A small audio frame classifier, trained from scratch: 39062 training examples.
Rows from block 4, named by matrix and row number. Rows with one number belong to one neuron. Each number is 500 + 50 x the weight over its row's rms, rounded and kept within 0 to 999. All counts start at 0. Numbers have three digits each. After the name is the row's rms in percent of the matrix's.
# fc1: first MLP up (model.blocks.4.ff1.fc1.weight, 512x128), inputs 0-127
# fc2: first MLP down (model.blocks.4.ff1.fc2.weight, 128x512, transposed), outputs 0-127
fc1.171 065:533424499470355497465581427475544496565547482484577542546480450492487438559504502553519441515492427390400500502523539437552605457517477523578503487523479461439473512616470526571537426486506513478576500505491509473531438475569477535470426401438533462447447539523548485514472537483528462398513490465463462630467451537493474437407596468508457474571488478546531504368482516545532480487493
fc2.171 052:490538480480513433436543585458474477444509538504398480577558520481464520459508459520459459520575592445484478566481514429472541551525514557521581449562490457522549577509600486432547477545417518401515505651569468578502536465490441562543506534473563570418457497417413528495454419516414466471504426468480514475625561493488418472530436471511473561513507541597464464521475520457475525524507
fc1.172 041:576415500485529444458480437482520500524440514512536528514501440542561490467496463505476466471386485371471457477540559575539522489536491529496568451506474417424510579541514468510587471403389563539552475488568439480506481474485462473443494400426541559391535497461528520443507611531517408435548447532489427477439499539467476481444499532488458409500427470493419555442506439516572493449608
fc2.172 015:481516581461582492554490574466502469523548460515489475534497414515457543497517464476484360510509410550434529449483462464408492451479550516479559466539521544531552451535550500438453573540441527551462493455476513456399559491448542560570487582567502408426480472497519433583482532487497484484478511459510601530457371578566587457568532491471449502569473411523457536523474512444476636428504
fc1.173 042:515481495483474397555582464527626534582576502624545442522539433468476460437562542507484419500495515452474504456493467550577551470539552468451563417529381415571494517547513545560547522510541460426538489517590434529478472502468451520502428492391563520459526539502471538526501579539528501468458467419425429523477448577452450455401531465529509490505439496472514538458546490534580549441436
fc2.173 020:432490494506514437464565541528482480459492534458472530563472514541410483513432500487437467531503569510521557553470444464475407562515428591536567554471527543473498443416537470461464561578445517658478485483525507513539500602473427495603561605536479579415469507489487426479519449415508448516512498492543636520522495487455548493484424495391517490515603431564490478508461575433523524468536
fc1.174 036:562416539443529420524535490506446422482577488532558411437521477473504419493487519399481467535469527390514501519471565508459551477551422485581451473517445503483390517553548485534521499505510458540504516536552463481501441392627428580453500475441570604471432550457600544445567482547462479468412431490462480492474499513432497472459518495593454451531446483487549591521495471465572550466435
fc2.174 010:403366482511568443475422426539524510471416574450541517438429506577476444460504558493541498558466511521483504516528486438533480593549491456541425498541546447535495486524510483489503468487562467495551450394480515529530495490456534492450552508509404572486497438469515481474483380565462390458383530471474552561562567458462518570477412495564450494520583497485435579528409500521540595533558
fc1.175 181:489505552563536520488519472482491568509431463390485547448488559481513492511392510380500517508476518555430560463515478421542426594545552534466514538586599505468402451540549532483521474445443484456511413412552551399576473459483500440532434481515543485429481513426521452503457584488520517526416400497479475543422541449484485543484528411400538512486454494502488528412614572465495502467516
fc2.175 198:419456449467470569475515538484469486504417449487511489515568530461542567486548472552523531562509587521506470454456469543567460457588512502465490501553413506525518412440534480432444483483413500482454548472500607507505358513440443469458492587485446512465500568494481419499486456500507557428454409516584475550539463430535587622482405546473523448526506602568513525509620483476467539580517
fc1.176 106:529429526526478487460639477452586488555531502566619523451464513373520498576496550481634496465457527504432482509511562473500484462513497468522445504492563451405486474504506419527509478510575476518496484459585581432529402478534509532528470457491631520379496574424558484547516499502477422419485543505469519495437547518528499545543501450439494453633488528428496526481528534486581500480448
fc2.176 098:553592472470546484557402480501541491508561493562483440533579503511535397521451504510482438434443464447466509537511586470501552481420458582478509541516422562484588447518524561582543524450568470551434503503550537494447571513589531548540452562538595446486543432440509462461514483495453540503537559509534470389542546494452571424517439567471523505495517442593471427560405560559510553405514
fc1.177 145:552532502476470334549428473476521627485510448573623540468460412461495506594524523488568478498475473481480446416507549504496512515466569385486545539477612503516431541628490440500513569481540502458521479543539533422515506471511506497444539471466579454577504556563518509483449442458514468465462465505439420576532478532524502428574529523547518462502498531482508583467448508542465622530440
fc2.177 162:551399496448534511570548504504461507534506461583515441498524573502577470454531535525544486565425419471424476429428517497496524479513502506507524432570445516553541450531401497488534488573524523521548486608446467530463498583433589502466542562580455467565574538555388467421506415554603470466526356538492437524482487475554453480489482436482477528574447568527438546508489499436444545439527
fc1.178 051:503427490485521475477554401439537407498565519492544530535529509457495509608505502482476497519333534479534472446625571524511477494584468573559510494457546509443490515537412441511557461523524362424562594547542491446515487445529453495431494491401603479467460558504521532508540490605474462487455514532465419462418506540541474476440567524481468443574453490518443472453507448567505547476541
fc2.178 028:434546506487527543473471501529449489564448383493468462542529516418447442483483465536546560474553435523494525514445437438539363412443512541527482525516591556534540527443532474493461628447528520468401455533507424483496545491488531521596466590514559542494425553513483501473494407532505526394537481498537629507474444416499420572579472520506539579458496503478608464446496445471464487541493
fc1.179 153:456471479526568495500525512446504513493509467520488638455465460516574530462495505481481478557485556535473467485527495466545543538552503372628531502533561395536463436440507452494515478532526544430492549505482588455514541421428429579534567445466532615486509415389491411530508594475462463585446590502377466485509476509475512483549536538417434534533505576533503499469533499503499589451437
fc2.179 182:485487439488541498490551628573526470514554423540469550441547479423496472559479523446502424479515448490619494514487589529488483365482498496523568515524566467490484424442522520561563496564553526549502442515593472428454481444495504613528479481490539597466640492428489465453509523398422455482480551562493512484595495467481575479486543604549464525547496573521441497587460511530490485521535
fc1.180 098:576472484473517463607552476580525482458542544431451503517521486443528456568493592471484536550439504539398459503577555498480494522465429440474476434520526448430511486452514485536493477504518448532522585488463494484584546446604490532485561461382544428497406560483544528528511584516551400458494435417395508393449529523451505493505541455501435495490455604546416495441560478519597446462523
fc2.180 088:421540504471499536476490505508483501484463494508438538577520473469484588489436506510538400498430537469493573488517480519454389501438409547410520574560595575473431534498563576455464495514489497568428485515538488445489444582484476521476531543437464486503539558557414389569472515397523573475527429508569516520602501443368589526439443519549487472441510542537499551591519420474468491452491
fc1.181 128:486533503492522392521577506436523532507568479578531628487428520482438497497447430460482413470453550419488443423500487550535516540523539413494507480463532483486432453592568495465508503566527570466502390480581534506481590523451530540474421489454501508454470444527475555510507519536475500558487431485509479533455506559576540484572512430556506439538510443461490473418439463550597685453452
fc2.181 140:406405505517535437694533539462442509559479505517408461615521461555490451401538429500457533515444532370539475499473499544564491558478474413480566518473443507573507507514560542514533536557434484438385579553468546535499532609475449434437532511522492464489560485516450534483476440531465532515523516424562556538521474532508446496491432489527403528526524520462469467501482518456480524430535
fc1.182 040:494437480518456430441558393469610540520626462530520513579479456461500433489494540531478515526551500440533489497566495402469514482524534463544396476475567404485527524577526517515478492457433506531560528538525533497552317429516537501501507513384514484400467463487538480474501544464513464528509479603462417552444536503429456556403525426509503481564516485519463527425541452542495500476397
fc2.182 020:455630449453529562577474495469508508489443387383444482500537534441451536458590568404534484578481530427522507479531496465439431489433530523460519511491477512607476487516531542466546460430405505570384453457497462468484607596441569504556466520544449590509569547560516483540460445613482524448505524539452503481481546451400524547506452522521571503484483525536512541477500450487507446536529
fc1.183 047:639462456456498460505517481548593523491533497415524481579585417473554496469497518464590447477456510466497436495548513472527552478542461461548457517395545420467560613555550532510476437518507469473588527494522502527579489437507496591556471458443505530451480501451589462494539511571542463415551498442523440478460546583526543476472497422483462425552416536579416525473580446538547516417428
fc2.183 026:461447472497566448465479466537469459459529569450516503548492484585453402611543478542493433460542428570558595501477530520371457499536520516488518475501523552487490493437582477517527422498560515500505533523402506553521532525551418434507406466472489453532451409479491542493585515479466535489533563539396479486645618364480496457507540499507560439451513504496530493600523511584494482505540
fc1.184 051:513453483495582500524563445522479482551629539467577515520567476428413494524539443458483444510407520507514478449542512435495605456517492539548513550421487405521554468666516479529423458548555490484523474492566547427506400453501428478585429507463538479425498559476504525484552512565497444473526456498435473543458605510464585513488542523510412440535501481491446578489503441555495560413551
fc2.184 020:527460507280465431400575481499513519472514529479447434487564542460513500512490560521444539527561490499451529573536562454523395515521581477475538409435508489487606544485541497476507451473544495505496462449575503519540507522556510549547463424447504564398436510515522461441519444523535447441493417423582547567527493487518482517585520484602460462501539528537583555503468420436496563492516
fc1.185 141:599479579553536457460535472488536566524517422478522540522438380437451459557532499461599442499471520486560551523509487500555492557531378541485530492515543572463429567497601521547565526457490498498561496549532428516541537508532483510588490454502483386504446456459503578519496483543556509618512403472518377379407512513407475535548542504503509531507476553482508582469434525470504478514578
fc2.185 131:456510530514621526467525498497523520455477434461455501476398572468485419480466569390472503546505556500539559520554439447514416541480566499509566559583545531505591450484571494485503466481436406533571469465489486556564554420479525454584440447537485503484405471424448508547612452468519489492545437543497452400499515476413524602476484556486482510420501477509518525479554518493435429584600
fc1.186 129:590535534499567408532471526535535518541589413524530518541588448432450510573568556450536500408433511478515506516536586548420561515474480444506571512485572492583473479641559572541542507519637493367531521464512436469543516478538517501472480409473563508506488513543569547545495518500514531535524574489491460485481514675464560460476542485532480460534523485452529549484417541491506502497491
fc2.186 118:519471520450531543570433557564439448490530563551479476545563568496501492569447508539491477496496510491476472437433447451545524454463566459455478443543520558454417489460422514512423543557502564553501512489506458454426524609598643569473575592541410501482563541576442549422490559473525477484441396491408461538542559468497494439458456516537521477516466452493500409535539514519414590476552
fc1.187 052:523433486473498416528566487476565470499553521513551515571575398457445437575507475535547534510520447448404425490545459520470538500590511483554561516503549501475479538480522446614553503430453482432614487440533515444578439471548432532602470492384570500497520525495624430478537552454437489512436456421401434459497508545448564524435499559522422424540469535495471472473482466488504512449520
fc2.187 036:412523560536504524610545604582521627480444480418467419500491504472447538431512485521444498542459525474548575509498427488566430583469454380486566535544575570537592583502458567445399462472434450509506500454544478515485549494362566440513526548510503445465436555511380503487516518527460513462595500541469498459539503496484446512464476513523456515506444470488525517561530481482450440540516
fc1.188 115:532464422464482512503432492516605467531571548530551509578520571460442492544520507441460431505488498399527491464524541492476568560488497499567471528419534424472464526552466496536467420411487502402492537504599407522553444462526373521497485469358593528499515489534616494535501613476452523595502584508523411508508550573492483489469489546521502452474445459474517549441482448488584554529457
fc2.188 111:584502547442570540455505578473509456524518453546557461392565487426501516531548557525476465432444472501501544620370558396543542428492528475514522423553510486545511523505533520527523493442572567497507409503539507364487456494464563525453525488374587506505562525461578439475467485486542453422560457522509523497483503539530496463583570427540497527596497578422554504560499501459478499487438
fc1.189 152:472457447458521481564469486446479485405480511488574445450532565374547523481512540454485485558458476525479503476500565487439500431556580578585483560561432523509507598493575474488538461456593484394502481523489448490508532529506517472570495494499552505475390644492497444557468574585428494460547393456485540403474569523489530495523515567426462453531534478534494513493486494641515441502424
fc2.189 151:627462587471530408517631580561472446479506457410512370486405494477426441548520495394529500487473546528543530393490432451400454465497529585491544490550545525567512462522549528486526506535521521484490467549529519433488525561491474429476561538593521419503521526578414481483533542484526503448460398594454498475485542449500578410452481448503494502515542517541530512492503480512461491568556
fc1.190 056:525464497433503404446549416462556557441567527428559576537653536499508498490465571550516458580413522505461406389568494530492519503585532396513539484416509466475452554519501527550498475503562428489537556439475477483521458419523522508460483438446577524490517495463580439457504552608492507498496522427506401501443510569472483511450548444469481472533446525482442498489422456591518546422522
fc2.190 039:470554433515526486515418517590529492433459463413488465443433450517585407546439482497528504448462539503406553480435514647435518540501429567501506463571502505427407395473421481449526459511531526465499530483537499519478494467510460452428599428477563558488501576423512514429553522513523463445442496535437525417576538499496575492521533566464491561473519447541506481454483537566629435534496
fc1.191 038:501440333486480505547536483480552494577483450413524506501508443408392538558487539445498486535474575423519428484572615509517585478525476497533519500461516428475504623529504443534608502512450505474521504472566520457483485367504478511492494483479460471410472508480510447547565577528461514556445482463423424421443536516524458554456548508553493481575475556553468472464469554454575570419482
fc2.191 020:477503529523490548476444532522542424380425586482545439599517555526515427573496452476464444501502468467555533537405504520514472464543524422549486532484532558550518503468491580500511453417535638562490497387457462560494519563482467524551450433534544487495545419572499495464535530548482463561570613490457432403420580549559494499526551471494479545459498413518523413488416500545493506518588
fc1.192 042:550446493428441411527552441500579480482606466451505535478506507443507419562570580535497523464439513497494504437600444511449553531627441481521460462588570491489510541601503477526620508547583522422467581509559431574535384440512474496542499427519492518485436451487547534504482527490531568489499513451447411465435475611520510457420487529460512469535453569490528504545578500547506538523467
fc2.192 017:482454510367485482464562423460463569585486424444438529459577466565566499469563511537414433520509528583482531553373485412547511481458562490487546552416509551483433541515629521530432571420502528478446478586493482441491568562539582548581489481492536497434516524571523597477475476477493518464495507533473513515483529485472521587495534528479566499540560563467494532511518488409433498442404
fc1.193 053:559497490438499499448590410539538490494485505536483588526472500469502429509531526505517467505471481433493503458525591525553583507665582469450457464481480456446546495567485494615516476489528456441545574486488480445544534524562428613539502408433534447401479587506432457422544511580461489519470451441445451452413492482545450457416585491486430540587490514494481493457541430536525568463491
fc2.193 037:458521496500621449528473560517517542422566404372491524431560540560607466500467508549524499543517537487556557400531498483538420486517477422553549563512532470419432463488475454450547573496582511497509502498489449563490486393475552469574585454530591595542560448444498480501514476452454475531458511547412435419524584417511542503499536531437525565515474515474436513542506572504520575538466
fc1.194 045:557346482492449492477515369587508452531568471507493530591497498478446462492491543511478530461514473495423481496553532474468615566535467492543486492439511446437411512533520552520508463542557406373532535542582545439619512511472490491445434446524510447478476441448515404497528588517535473462474528441444422505442519472509456494428550494484404403562462478549418528517541463553538506489537
fc2.194 021:482488525473566413569455466566487558533561463466446443516576524459536470514460524459493545443490442480568567492549583484533432571468416456473613558376568482461490544506490420547474501389460481446490496540572471491482458522440587414595506559469562497429483497501576458462443529570525421504526501472544477544543460487512467562534507567480497546512465538500620572560406517519491526396521
fc1.195 138:522464501492484529452496485449538501447503531481512431447425521485523499596444452524595561459580510415475559495483557463402505469494465608490535506353467529502492554477468494438371448442459532512543519444509473442538439557501494554434514484490502483432507636449535403555511481477436485564582590450545536479513496474460475422490498537513471464551431656456542541521577535539534490525485
fc2.195 171:557524467508490600477474468456509476459472488457470414523388584398467547452457476514541501457466531463420535592462489420469483478461526549547586515506535499517460514513431501390498519469513575540534506420524538423467440468466462478486553510546566509490588577421511485531492454548465477475648545628530488448516509405500531497440480470478455517492421591428573522498601484528488505606512
fc1.196 052:561504405439512384521548418521547494538515561497532420505545475383461418570512516522520478495442515428430511485515556480502567486601518529539475484448540451476527531543471479524473485489538496413626444461517528518547419485573482520447462456519515450391518526462542392493555572556474432493487474451441454499427491490473603494389553518558469369552465508481480549501514454516549539415517
fc2.196 024:507537532504518462549452476565517545437546455456507468397462497532436496501447475460470496572452485485474535451485436446454539508443464571564551460568537552499444479442418542517576571431596483510454559474482464419506467503538482391513559432509548519433599558507518416537462541487486507507532618491494505452517445538464533589556569423440583536530487461518578581457466588372446560513532
fc1.197 048:539437446450457459488569442568539454499480460434631468485519508506533517506562560543458481481479510494432457507523476433525573501573489443542465469519512495479474537550487516610589542550447515507596586504485495446530488547578467517436530443513483515513360547549455489444515557529416489471545416439428445421464519599520534476480506470510422495625431517558387514477550449520591516497431
fc2.197 018:464521493451480551570429543565664584470469477422499460479418510511469399500446411502442517422471576521492597476432541480397444432577504556543597499507520459458482469529481447485432460444521512503493451523524579486500526437514502486458500535464484605505530394488527542524472515515509505575476470458575440565530504441558536491500519511485551591547575443471399513448443507556504540593496
fc1.198 033:507503562451447453546504509476466534484615478502518530483514452457405466488474452452535448552530480417496409494594553471420619453554400523532483483526404417466534525547539524540527565475390438495496598469563395446483469548524472525513493455454517546451490514497461553575538438517425522510581439488389418564473563488455485598495516455456470484514483536530533542529569527564533552433450
fc2.198 014:451543562473600480530493575484524507581500526563442396442536508512535500512581400491503411586436453548533442453492479476471513519509537502413447457503553546566576481527521499453447544506428475476523417467490486441497518446340516553453523494497481536482429560502432405464442572551535522507536472551482547569489506523516618443496507583577492527606591479451492508587463467467468462543469
fc1.199 140:466529520531594501404463494509551459398475438467486545455516589492499427482536486527492523567376536469528430488474451537593483544457549435484561497610513567493420492532524486511514444493534552476481536415563526511526370450571525466579372495493527422427524466462479525492494553446418396524494528492510487516492523480542515534433497487591465559500464453545418441529549534462543575608500
fc2.199 139:401458484555454496500529557561455465467434560563462488524550440510516532528557496576458492516490518491542417546474455567565506448463533435481493431592411493550494426418493531508460485490474529473421489465566456537462388565546448509509447600529473502450522449520480558558473439433439448454582538548569504523554493521587621514506381466554551470508398530512429514526574468417532569526515
fc1.200 043:604486476453460465487563429534589491545517455497594541491471398504531494486615516470487377548471555457476472426534523612506567511546470492496526525507489445571512632583471495571520522435524457553497540463580513472509429503553565573524469483460463559457506447478610460454533472495490501505481519454499459538387511579512479495390590456529529473579441586526511549484566454514546532464499
fc2.200 027:486636463529504542472501482480500500509572456422491565520566592409529525564534565412472634516515478423454581489491519506572465416494486519512531553543489536494583552473465521566494506475565491441453436523510455506494531551571534450671436557511511542460462533478482536457477436472482452433530454517532522506479430466481498559489507501385595493536460515512567466386522421445519489455433
fc1.201 041:556426535459444447515496466471493502533534458383545473514486472519491517506586529462503533511449522405439580481507472534507528558614509448404506470501518395455526539488582505531608517587581475410579600509546448496512343556498458619476475389497541525553469527534548504527533505559498514427543508511439446512444510502471564479392470494513459529513471505475576505541473417539513536464518
fc2.201 014:549526514509552573467386511430555511485494476507470464609529563525431606398547517529507454468581462492500463521469587484510536457467461549401467488532426494463505536512505535415491412492548486553510553442451490468431511513487589544427498560561489454518486522476595526450551549468443514419554506485563644519582597520443518465487520504481479510572484548546441348474529542535468468489514
fc1.202 066:541443485488552456535529456546517537588553386526556521485522511401573465560540514481439447576496543466481501451552553410487551461543520510525493487475537487478465547492620604540527535480529499531598482498539461442544400477533536532521442455448567544480429580469533500477564538514428574519468531496439448529485550482475541459411604442417462457578399502530390466492549471508555450407487
fc2.202 048:447525445509607466519469547495449515500509502506498496548499516514480449504542632535453530439494489551564594525391492548560451499462548478534527551566479532487523450454535496593454547506638402537419556510512427539470566519535489471555431516522520481496449362509485564457458481466313462508531537556512526455454551521556587507466475521537552473508501463515486502529421580410466480517548
fc1.203 087:487458461504462505565638456485485580523586546431471474585534506454445535501477465428477627461586506484440501474528623525480605477537505504516474609448506457530478506519522590465497512458433468409467519502516505488627501573442444540459483502508481358524404521517516543453577519503501559459397462408575470495464483500505488527475529540487449403506455533452475493558473506482513510436516
fc2.203 071:380396412447480557425475451442451487523425563591495530446492537472484506461517463568483400524480512556482491498458531527528401456448518457518519519511553575461495517626489517451554551509438470559449467485505525474429544502447509494528513535595540580549538450502509394567487453477519473515617460523482497539554493367485450532510423450420609539472471472562492544453511561525567474545514
fc1.204 037:470466496453485510505532433576563431499502464511531552477482433476481576430546494488513501456465503485525548436616528470543589506615561439522457560461501434438456586546418549593521439563460476505611567473550472492484421416462490471528497399504519527565431529403551475447498498527530439471559443446502433525487482509495513469533619484579503524565398535504534525498564456467524582408474
fc2.204 017:433466554450509513449527488429490543561482604510494572463429463550569553490532545500556468523483553487447514547451518478492485627438459453459544388485584514448454570515519497475497572546435539520588485554492464555518513462442461575430522486489418506491541471395586492580433452508480362433502522518472521599600579551410464494534473456550504474490460483454433511452524547485444494574496
fc1.205 166:469417512509489590429630484489472491500504513520519640486516467499493506546511497614423533479539489519432530540492493526543501497496461547477475483585450483459551522462534389513533550460516514543501500564443602530484511455503499484518397474436492487532447594455485619552433481481548493458500478518549417490529489471554500427566492463516516431550517528536553395450536616447496661512416
fc2.205 185:411451419414531537524482513549522477389480478497462525547553458505558465507486507520411500531539479508541483555495503516387460565509412545470557524483648463500477548562578537462627502522508577449472507581576495513494511504491376509467485474521509542479597469410492559586533538463400476492558496553516464480589577444483467409435501557551568515494442458539496467451475576502487496558489
fc1.206 033:567480484477412465471475445531504483524523496489569430611468500397496503543478519416448484510482569522511480409601526464543535473574597472520527520489525503516573548562466491634600489558487423472563556438488541450431387455511465528471539459418492566517487585410482473527481565493441476393556429538403488527481465514442512503459528478556502480524394581459521432539515493506496501560482
fc2.206 009:456452616449531521498510485551520578563537532487462496472540524465427478534569525591541462570492400598450486572524485475471511566442437424491579416539516478539469550600478483472477486477522533610575439467512500446561436463433581516613471476565446440435476567543463443532446595526503452536605516409549468565512539484474516494466516481523382454528463427499549496532485534498479493515484
fc1.207 140:478480445519455515556581412430491535496588323497529528508447384539451518473516520542569580549530554488437520475535579507504531503515409470578456563391564470444506483538558533563591461527527481478509470530488506526509496531501492498619565453531548600469481456501540429529444560515588480450549473460440558466409511531417437522526552424494476518518519464464568595454522526510474512501502
fc2.207 169:449520420504556504492467370439520556477518500475486468506448485483527458511465555552517594581556559483410487444461510486530430573505456465438517554451559505493521494553534532545566470537431494606575459561467459548467515484545512442561508555564547549429569530560523530568461583533522435464472580472372526464471503411454453543519422496410511570464445460490454503403472536600482511448575
fc1.208 044:513484481471453395549520435545505468537569464587602507466474470442515600553553550511512524547466542526467434554603543479515511440548416481479511564454540418419498522552563544591550541455494518427582537507522465482533428403463480515568440401452447516506452503525466502522580510569491432515484492427504484574451552483512502447448512427424422519545483497487454541481578420557567566508402
fc2.208 032:546501474459557501594504491456566567521487408395511474524421559465509480567541591420475500504513554468490502463488586545528423503458464421461580579468427521475433535515539580501485509550496501459512565561491463464521593543511596487461505519489573486489494484499543506444504493449400468532455516520438577587522549427452497525602566522423516522602465592403378542452463502509495504437539
fc1.209 037:547427499503527393494598436539556462494531408454529478519499471405634521548523562504464492529468538492451484459548561537517571475586466434476499486527558454464563570490518469530483480501565418480560536498574553533541447445541453521477421424458525464552445551522510580491554508444491460522557471432509447542464516561506441555503606549464572414608481521508559453522550466549600583432472
fc2.209 015:362598507512453527447487534495476457458523500509490514572533494536446424519496636525486477514549546468524492466466453553480547468527574519463549375518445485461445447435559512487466494493555652574554510466445494524454495506494484502510391476475481543485533532560430579486490488547471507589470538456528462529572541558626566415442500518477512450457559447444427492508503542468404451569426
fc1.210 153:562533544461421472552590551484563559558462317464618512446465500453467473523471566398425508352539454520505499593507491524498524500511506599506465502479569500497438543478522536617524498438562438496524500489527430443502517480534532528569531517472539421426469563524547571458463549550490541444449454533524484495509527490405440535426533478553468446480547457450503464463561537488527516552527
fc2.210 155:529467495533490498543552594504449475559520453513435479563390506496427538387519455445412447532514473508506504413488476589431491561566531534484577484536463536543533526482381552523542539558554502513410577469472552554426569479461501491514530545587516494486492538471316525485545497505597537482498474534540483566518452425511546486489521467495354544482450529436503506511515452449439548509570
fc1.211 086:526466485497473458545522425555553447521484457465565508482563523511527472489479524391531502478490555429479442408522482507505545515500520514536595501518451471521556535553472457532500457514553417459562576487547550427544401435525373497537503517459534454482477522406556505433571474562490513412507400489436355440485519566434558446467514454501434479602400516533477471503465393456532597529482
fc2.211 070:487467452560498461585476478535506546456526511504419553476502405605593446433531503532484549533561596478480532469464497623416505547454426480491551510542496495491456452535443515454569495640565519540525568551465484609503525563501439431476458515506477544516517559470462620399484417532476488463512483459544532463515548452497468433536493602470470547507449467584540473532470577603520463453473
fc1.212 068:526421479521484556486480453520490560540575458502546536532515485427455473521519572459538505540459549469400435403588540485499556577642497468632552442551562409472480547571508470533474495525540497459543524429516472430530437447517482512497494459520484537490410503437544519505565552528535480511525430416492424554412500499498512492354569463502423499557473504615485530440559488569529508455538
fc2.212 052:503431488498595515481574494544567503476412464439587443454478547482515500499468614474504523542482539547475487419530486471475441533525452519512511574470549570467560492493527405476393512511524567576541487547511495533499478490502582456599481506479558557462478559514577430448462495501435387442458463440448620522507581409535525483566525446520481518462422426574421471432500530536589561422495
fc1.213 173:474519436452429587509525479462468485526578492413481459528551423493577528473556532576532609483509537443484516531480525524487583429545445515492417461558400501458490468484529546540556510479466451387497582513413574501555468529539470465497500408522494449431491517472527538433461496587595527470501486414525514456409460574523510524458526463461392408644502535553500442495502551437501481433486
fc2.213 187:418471420544508479496472459475392453432504532536437537435440537507492399461542497617468546587413575536521478457463504562513534524507515494509521502552447553475497536519466494459466460445514457483442409470487495554477529590475569433552508503522550488517399463493475574540534574454510415530558490448450565428454548460501517503603534404456509558470377455494392441494550523572578463542538
fc1.214 100:481426343479530408559623467482509556568579476534559472488542429435494515488497500516477437480476531448455497487524538541530559520536541492491481558412502511493475498588558455531528512533600480488482545537654520473509545499505430565502496516465528554400557458514479533444541483477367505506531476504495505514454496523576578511555515544528496373508523504429505515545498511625583559422460
fc2.214 105:453407552430481483620541541430480559533474467531441476565504497422423485467501456531472618425462549508531489601505555463585503538505519402460567473491424504465492528566568536500555512525437535380398596483574548501541469634504513453441481517558499496486493469515433540468505456511488577508549499426572564531534464509530457499468392422526451493493583509432517515517477494460539474464475
fc1.215 058:598445497503443515543550411494525540605497541505510467459545467475489458520556532474473506500492607418415438359528552514517595502584484476554505405442468440491498500549532499498477492463491492504664534405597521432492432463543393538449467512414505522454459476505505538442478554448523472445546516512513446524498493577516495462400565488509460420629485490489494553455491462526553502486511
fc2.215 036:365546515522552565425398590525387593493454540476451520513469524549533464412450489498486472519503514520541514420444476473468455561417481454495634491556548590534453462482479508463487460508542520573423541595532504568453535517541586524481539500494486526481587524484501428564517450493456459529524526458487542492591516403513544518478518489482395515533510437489494394494501626549477522539435
fc1.216 055:587442506470510483568542318548482456508469489531512545559489505454514443481502544449539507533504465486418458393546590498528528512572463531499444525433526534524470580546511504582556545547482486427485521474575422566572491384539533468464455400422561467422504524459534420573527562493459473487536521437476489458458485552487524551408567464452424440529472572522505524486500484574568529428553
fc2.216 034:505503462554617553446486460519504480544496470513511520533440508459434506525383552482530565430453455538426557511539499519587441460474510539506563536518455525566556468435537496518426514488606512503477479455537480501491538518575581454556505558534510515472446458465461507411581389485491450499617545463539577488417448350501470487494532461378540553547504578449535445396534486455480547493456
fc1.217 038:490440430472563443508524488539521489529636582530535481494515495435474540557512520456458498484494489475487441463519431519525520444578543476568526487573500421615505538587444412497478505372474410434598554551408519510521480491478478470518519463456633504459462504492528425531556539411572478481509516438550406496453517534533560535430520458497456424510416585501474533556483443556486556496421
fc2.217 015:410519519568515528449450466466448549520485512549530489540514499475418528496502505546532529512512485417467550392479409479505415485498506549517525579468563562590560504449481552546465422525598541541438530480434464449469469481516574433472499489503464607481545517508574457548583378584434458417482550538461423544460501524566458416457502470428504480544539540533485441417501582478427616505555
fc1.218 160:471558589501499487424578513560426551545525430540547566442413450495448461521491509526510538351457482522467526451524505450540524458527531505554464421516452455496366518511569386553478493443539421476508420403476544467508429505486585524425555502489525503537459485503498599394502510484592463443505452471433443472521467534576459586567526445461527443524548553464548500466502479507417464524463
fc2.218 164:467544491488435440499504524536575513445507465513519509571345528419465446481482514506562484460483493464608515520499523505539463422513561477474452476529570539478429528486523569505516450531625466456435440492562557514446439435566529559401517481549476460543464442509530581458495468422565456402424462503403526549516509490527537563572510531553474512471525530400407475611543539531416435523542
fc1.219 130:461510515526451520352442475529487523578447439447517494503455490476543482435479495496435518427531520485488451538506495458444528508490383592474483553409503496437602491484525471612513526440474483435500518468478531428537480499497473498389467500463540357381438456373524440555605488499519560516448526472489568501484504519580525492522525394497527488492535483638531542462501549493458517516447
fc2.219 138:522515555484599450468549487505509534551519489454584421502403492514491438478530552444489528503523548540555627466430479492508425463520491442533575543500514532540579412480454498543539534449574472588492585515557501495385528440475570457519575509597454445529562487484513436487484429528522410497470493560527467533521439413484480530394413483478475558556570450569526433443457540408504520558563
fc1.220 061:555476521461539470493505356458545528558564459544452452527547450466479411524562509527531528468430520461473491477555544496488583505576441540566485466432469447401502551541510464553513515435446481432576553484551475474525524404612504517446447411495484481513379545507575498557560536529419467429530470491500454551466460576497513468504546431540466534548538507506436552370584469511555593450490
fc2.220 041:558497542558571445565452526461410499530416477490458456487531452561562468421439441515445571561434659485532479500462418498501467543490541521469524520482458545559543416484542564433389519527524579468470540513550421522422519517495520538510446530470516569497545524523381464488526489384526467605525482486530593468510451452517501425415429440532515447563537527436488463436495563505515530539532
fc1.221 142:539387545492516395541531490482547527489502477439619508440433432435501479540482504512558563437367443490472491479559485429443490479481507463503464521537562499511449560500523415544486423447544463520531516402496515391504485500527577448513520469496543397542500489517558509507544457538464461429524488486449338519487510486573547399501512437543505544492491620541507560468520516480513634521449
fc2.221 140:530377566419543455584486528464510497546485499531483471571509465469487498434481418537501572525462450483416504432450471475437430533538527473592500471506472448519563536555420507461433518502475612502588502564415516534493547553496497446437555561600549464604608569555520478524501478552547519498458456478435494466484561480540469422470376438504525547464464532593445533512554568453496553440492
fc1.222 158:517480439592492586477524470422532488466489530536490564506497352473522473533472519505478469558529606522442471489510421539440518469498619498524467492565445517469396477481499460506526542514539491544495528492523569553511487490636506597418401488535489516531500458494505639578474470489492517425491536553545512553455486458544543479460476469490466467493483538541382397498658555483526554560489
fc2.222 167:518418382542548498433519478474504482430422541564493483516450450460600462557491546524464413555554541562486466459491420543424521466526551546498511472533443505510473439417390508482592507514531475571457516460560498487417417572567494544543509620598456553467557526544465576509488455450445409436493533620513536546520490426475548495532451533526488484515446570520439482483552480479546523581542
fc1.223 149:517449430503456516415474423495533527493549507553549575503455512536430505542485458408524435468564480449499467450525569438474576520512494538517541514361552448444438589589518425529486478459515554427489469535590436483608518481516423494496465533376588472494461532496560554514523524490386511556509583522513507435494564485524505460531559549512486449410488477472544557383455476550598522491475
fc2.223 157:524501523401533452490489538494556461594574471574554444424618521515567497518542552537503427439487435427569515586464545458530616482553518493566523415517442389550515488402453508570471465487482550431574458503582547457553487471495440530488537465433623537511542494407545484398479462514476475416548499516547546509511466534498520529514519477528495467599518577459507556501434476466536456523461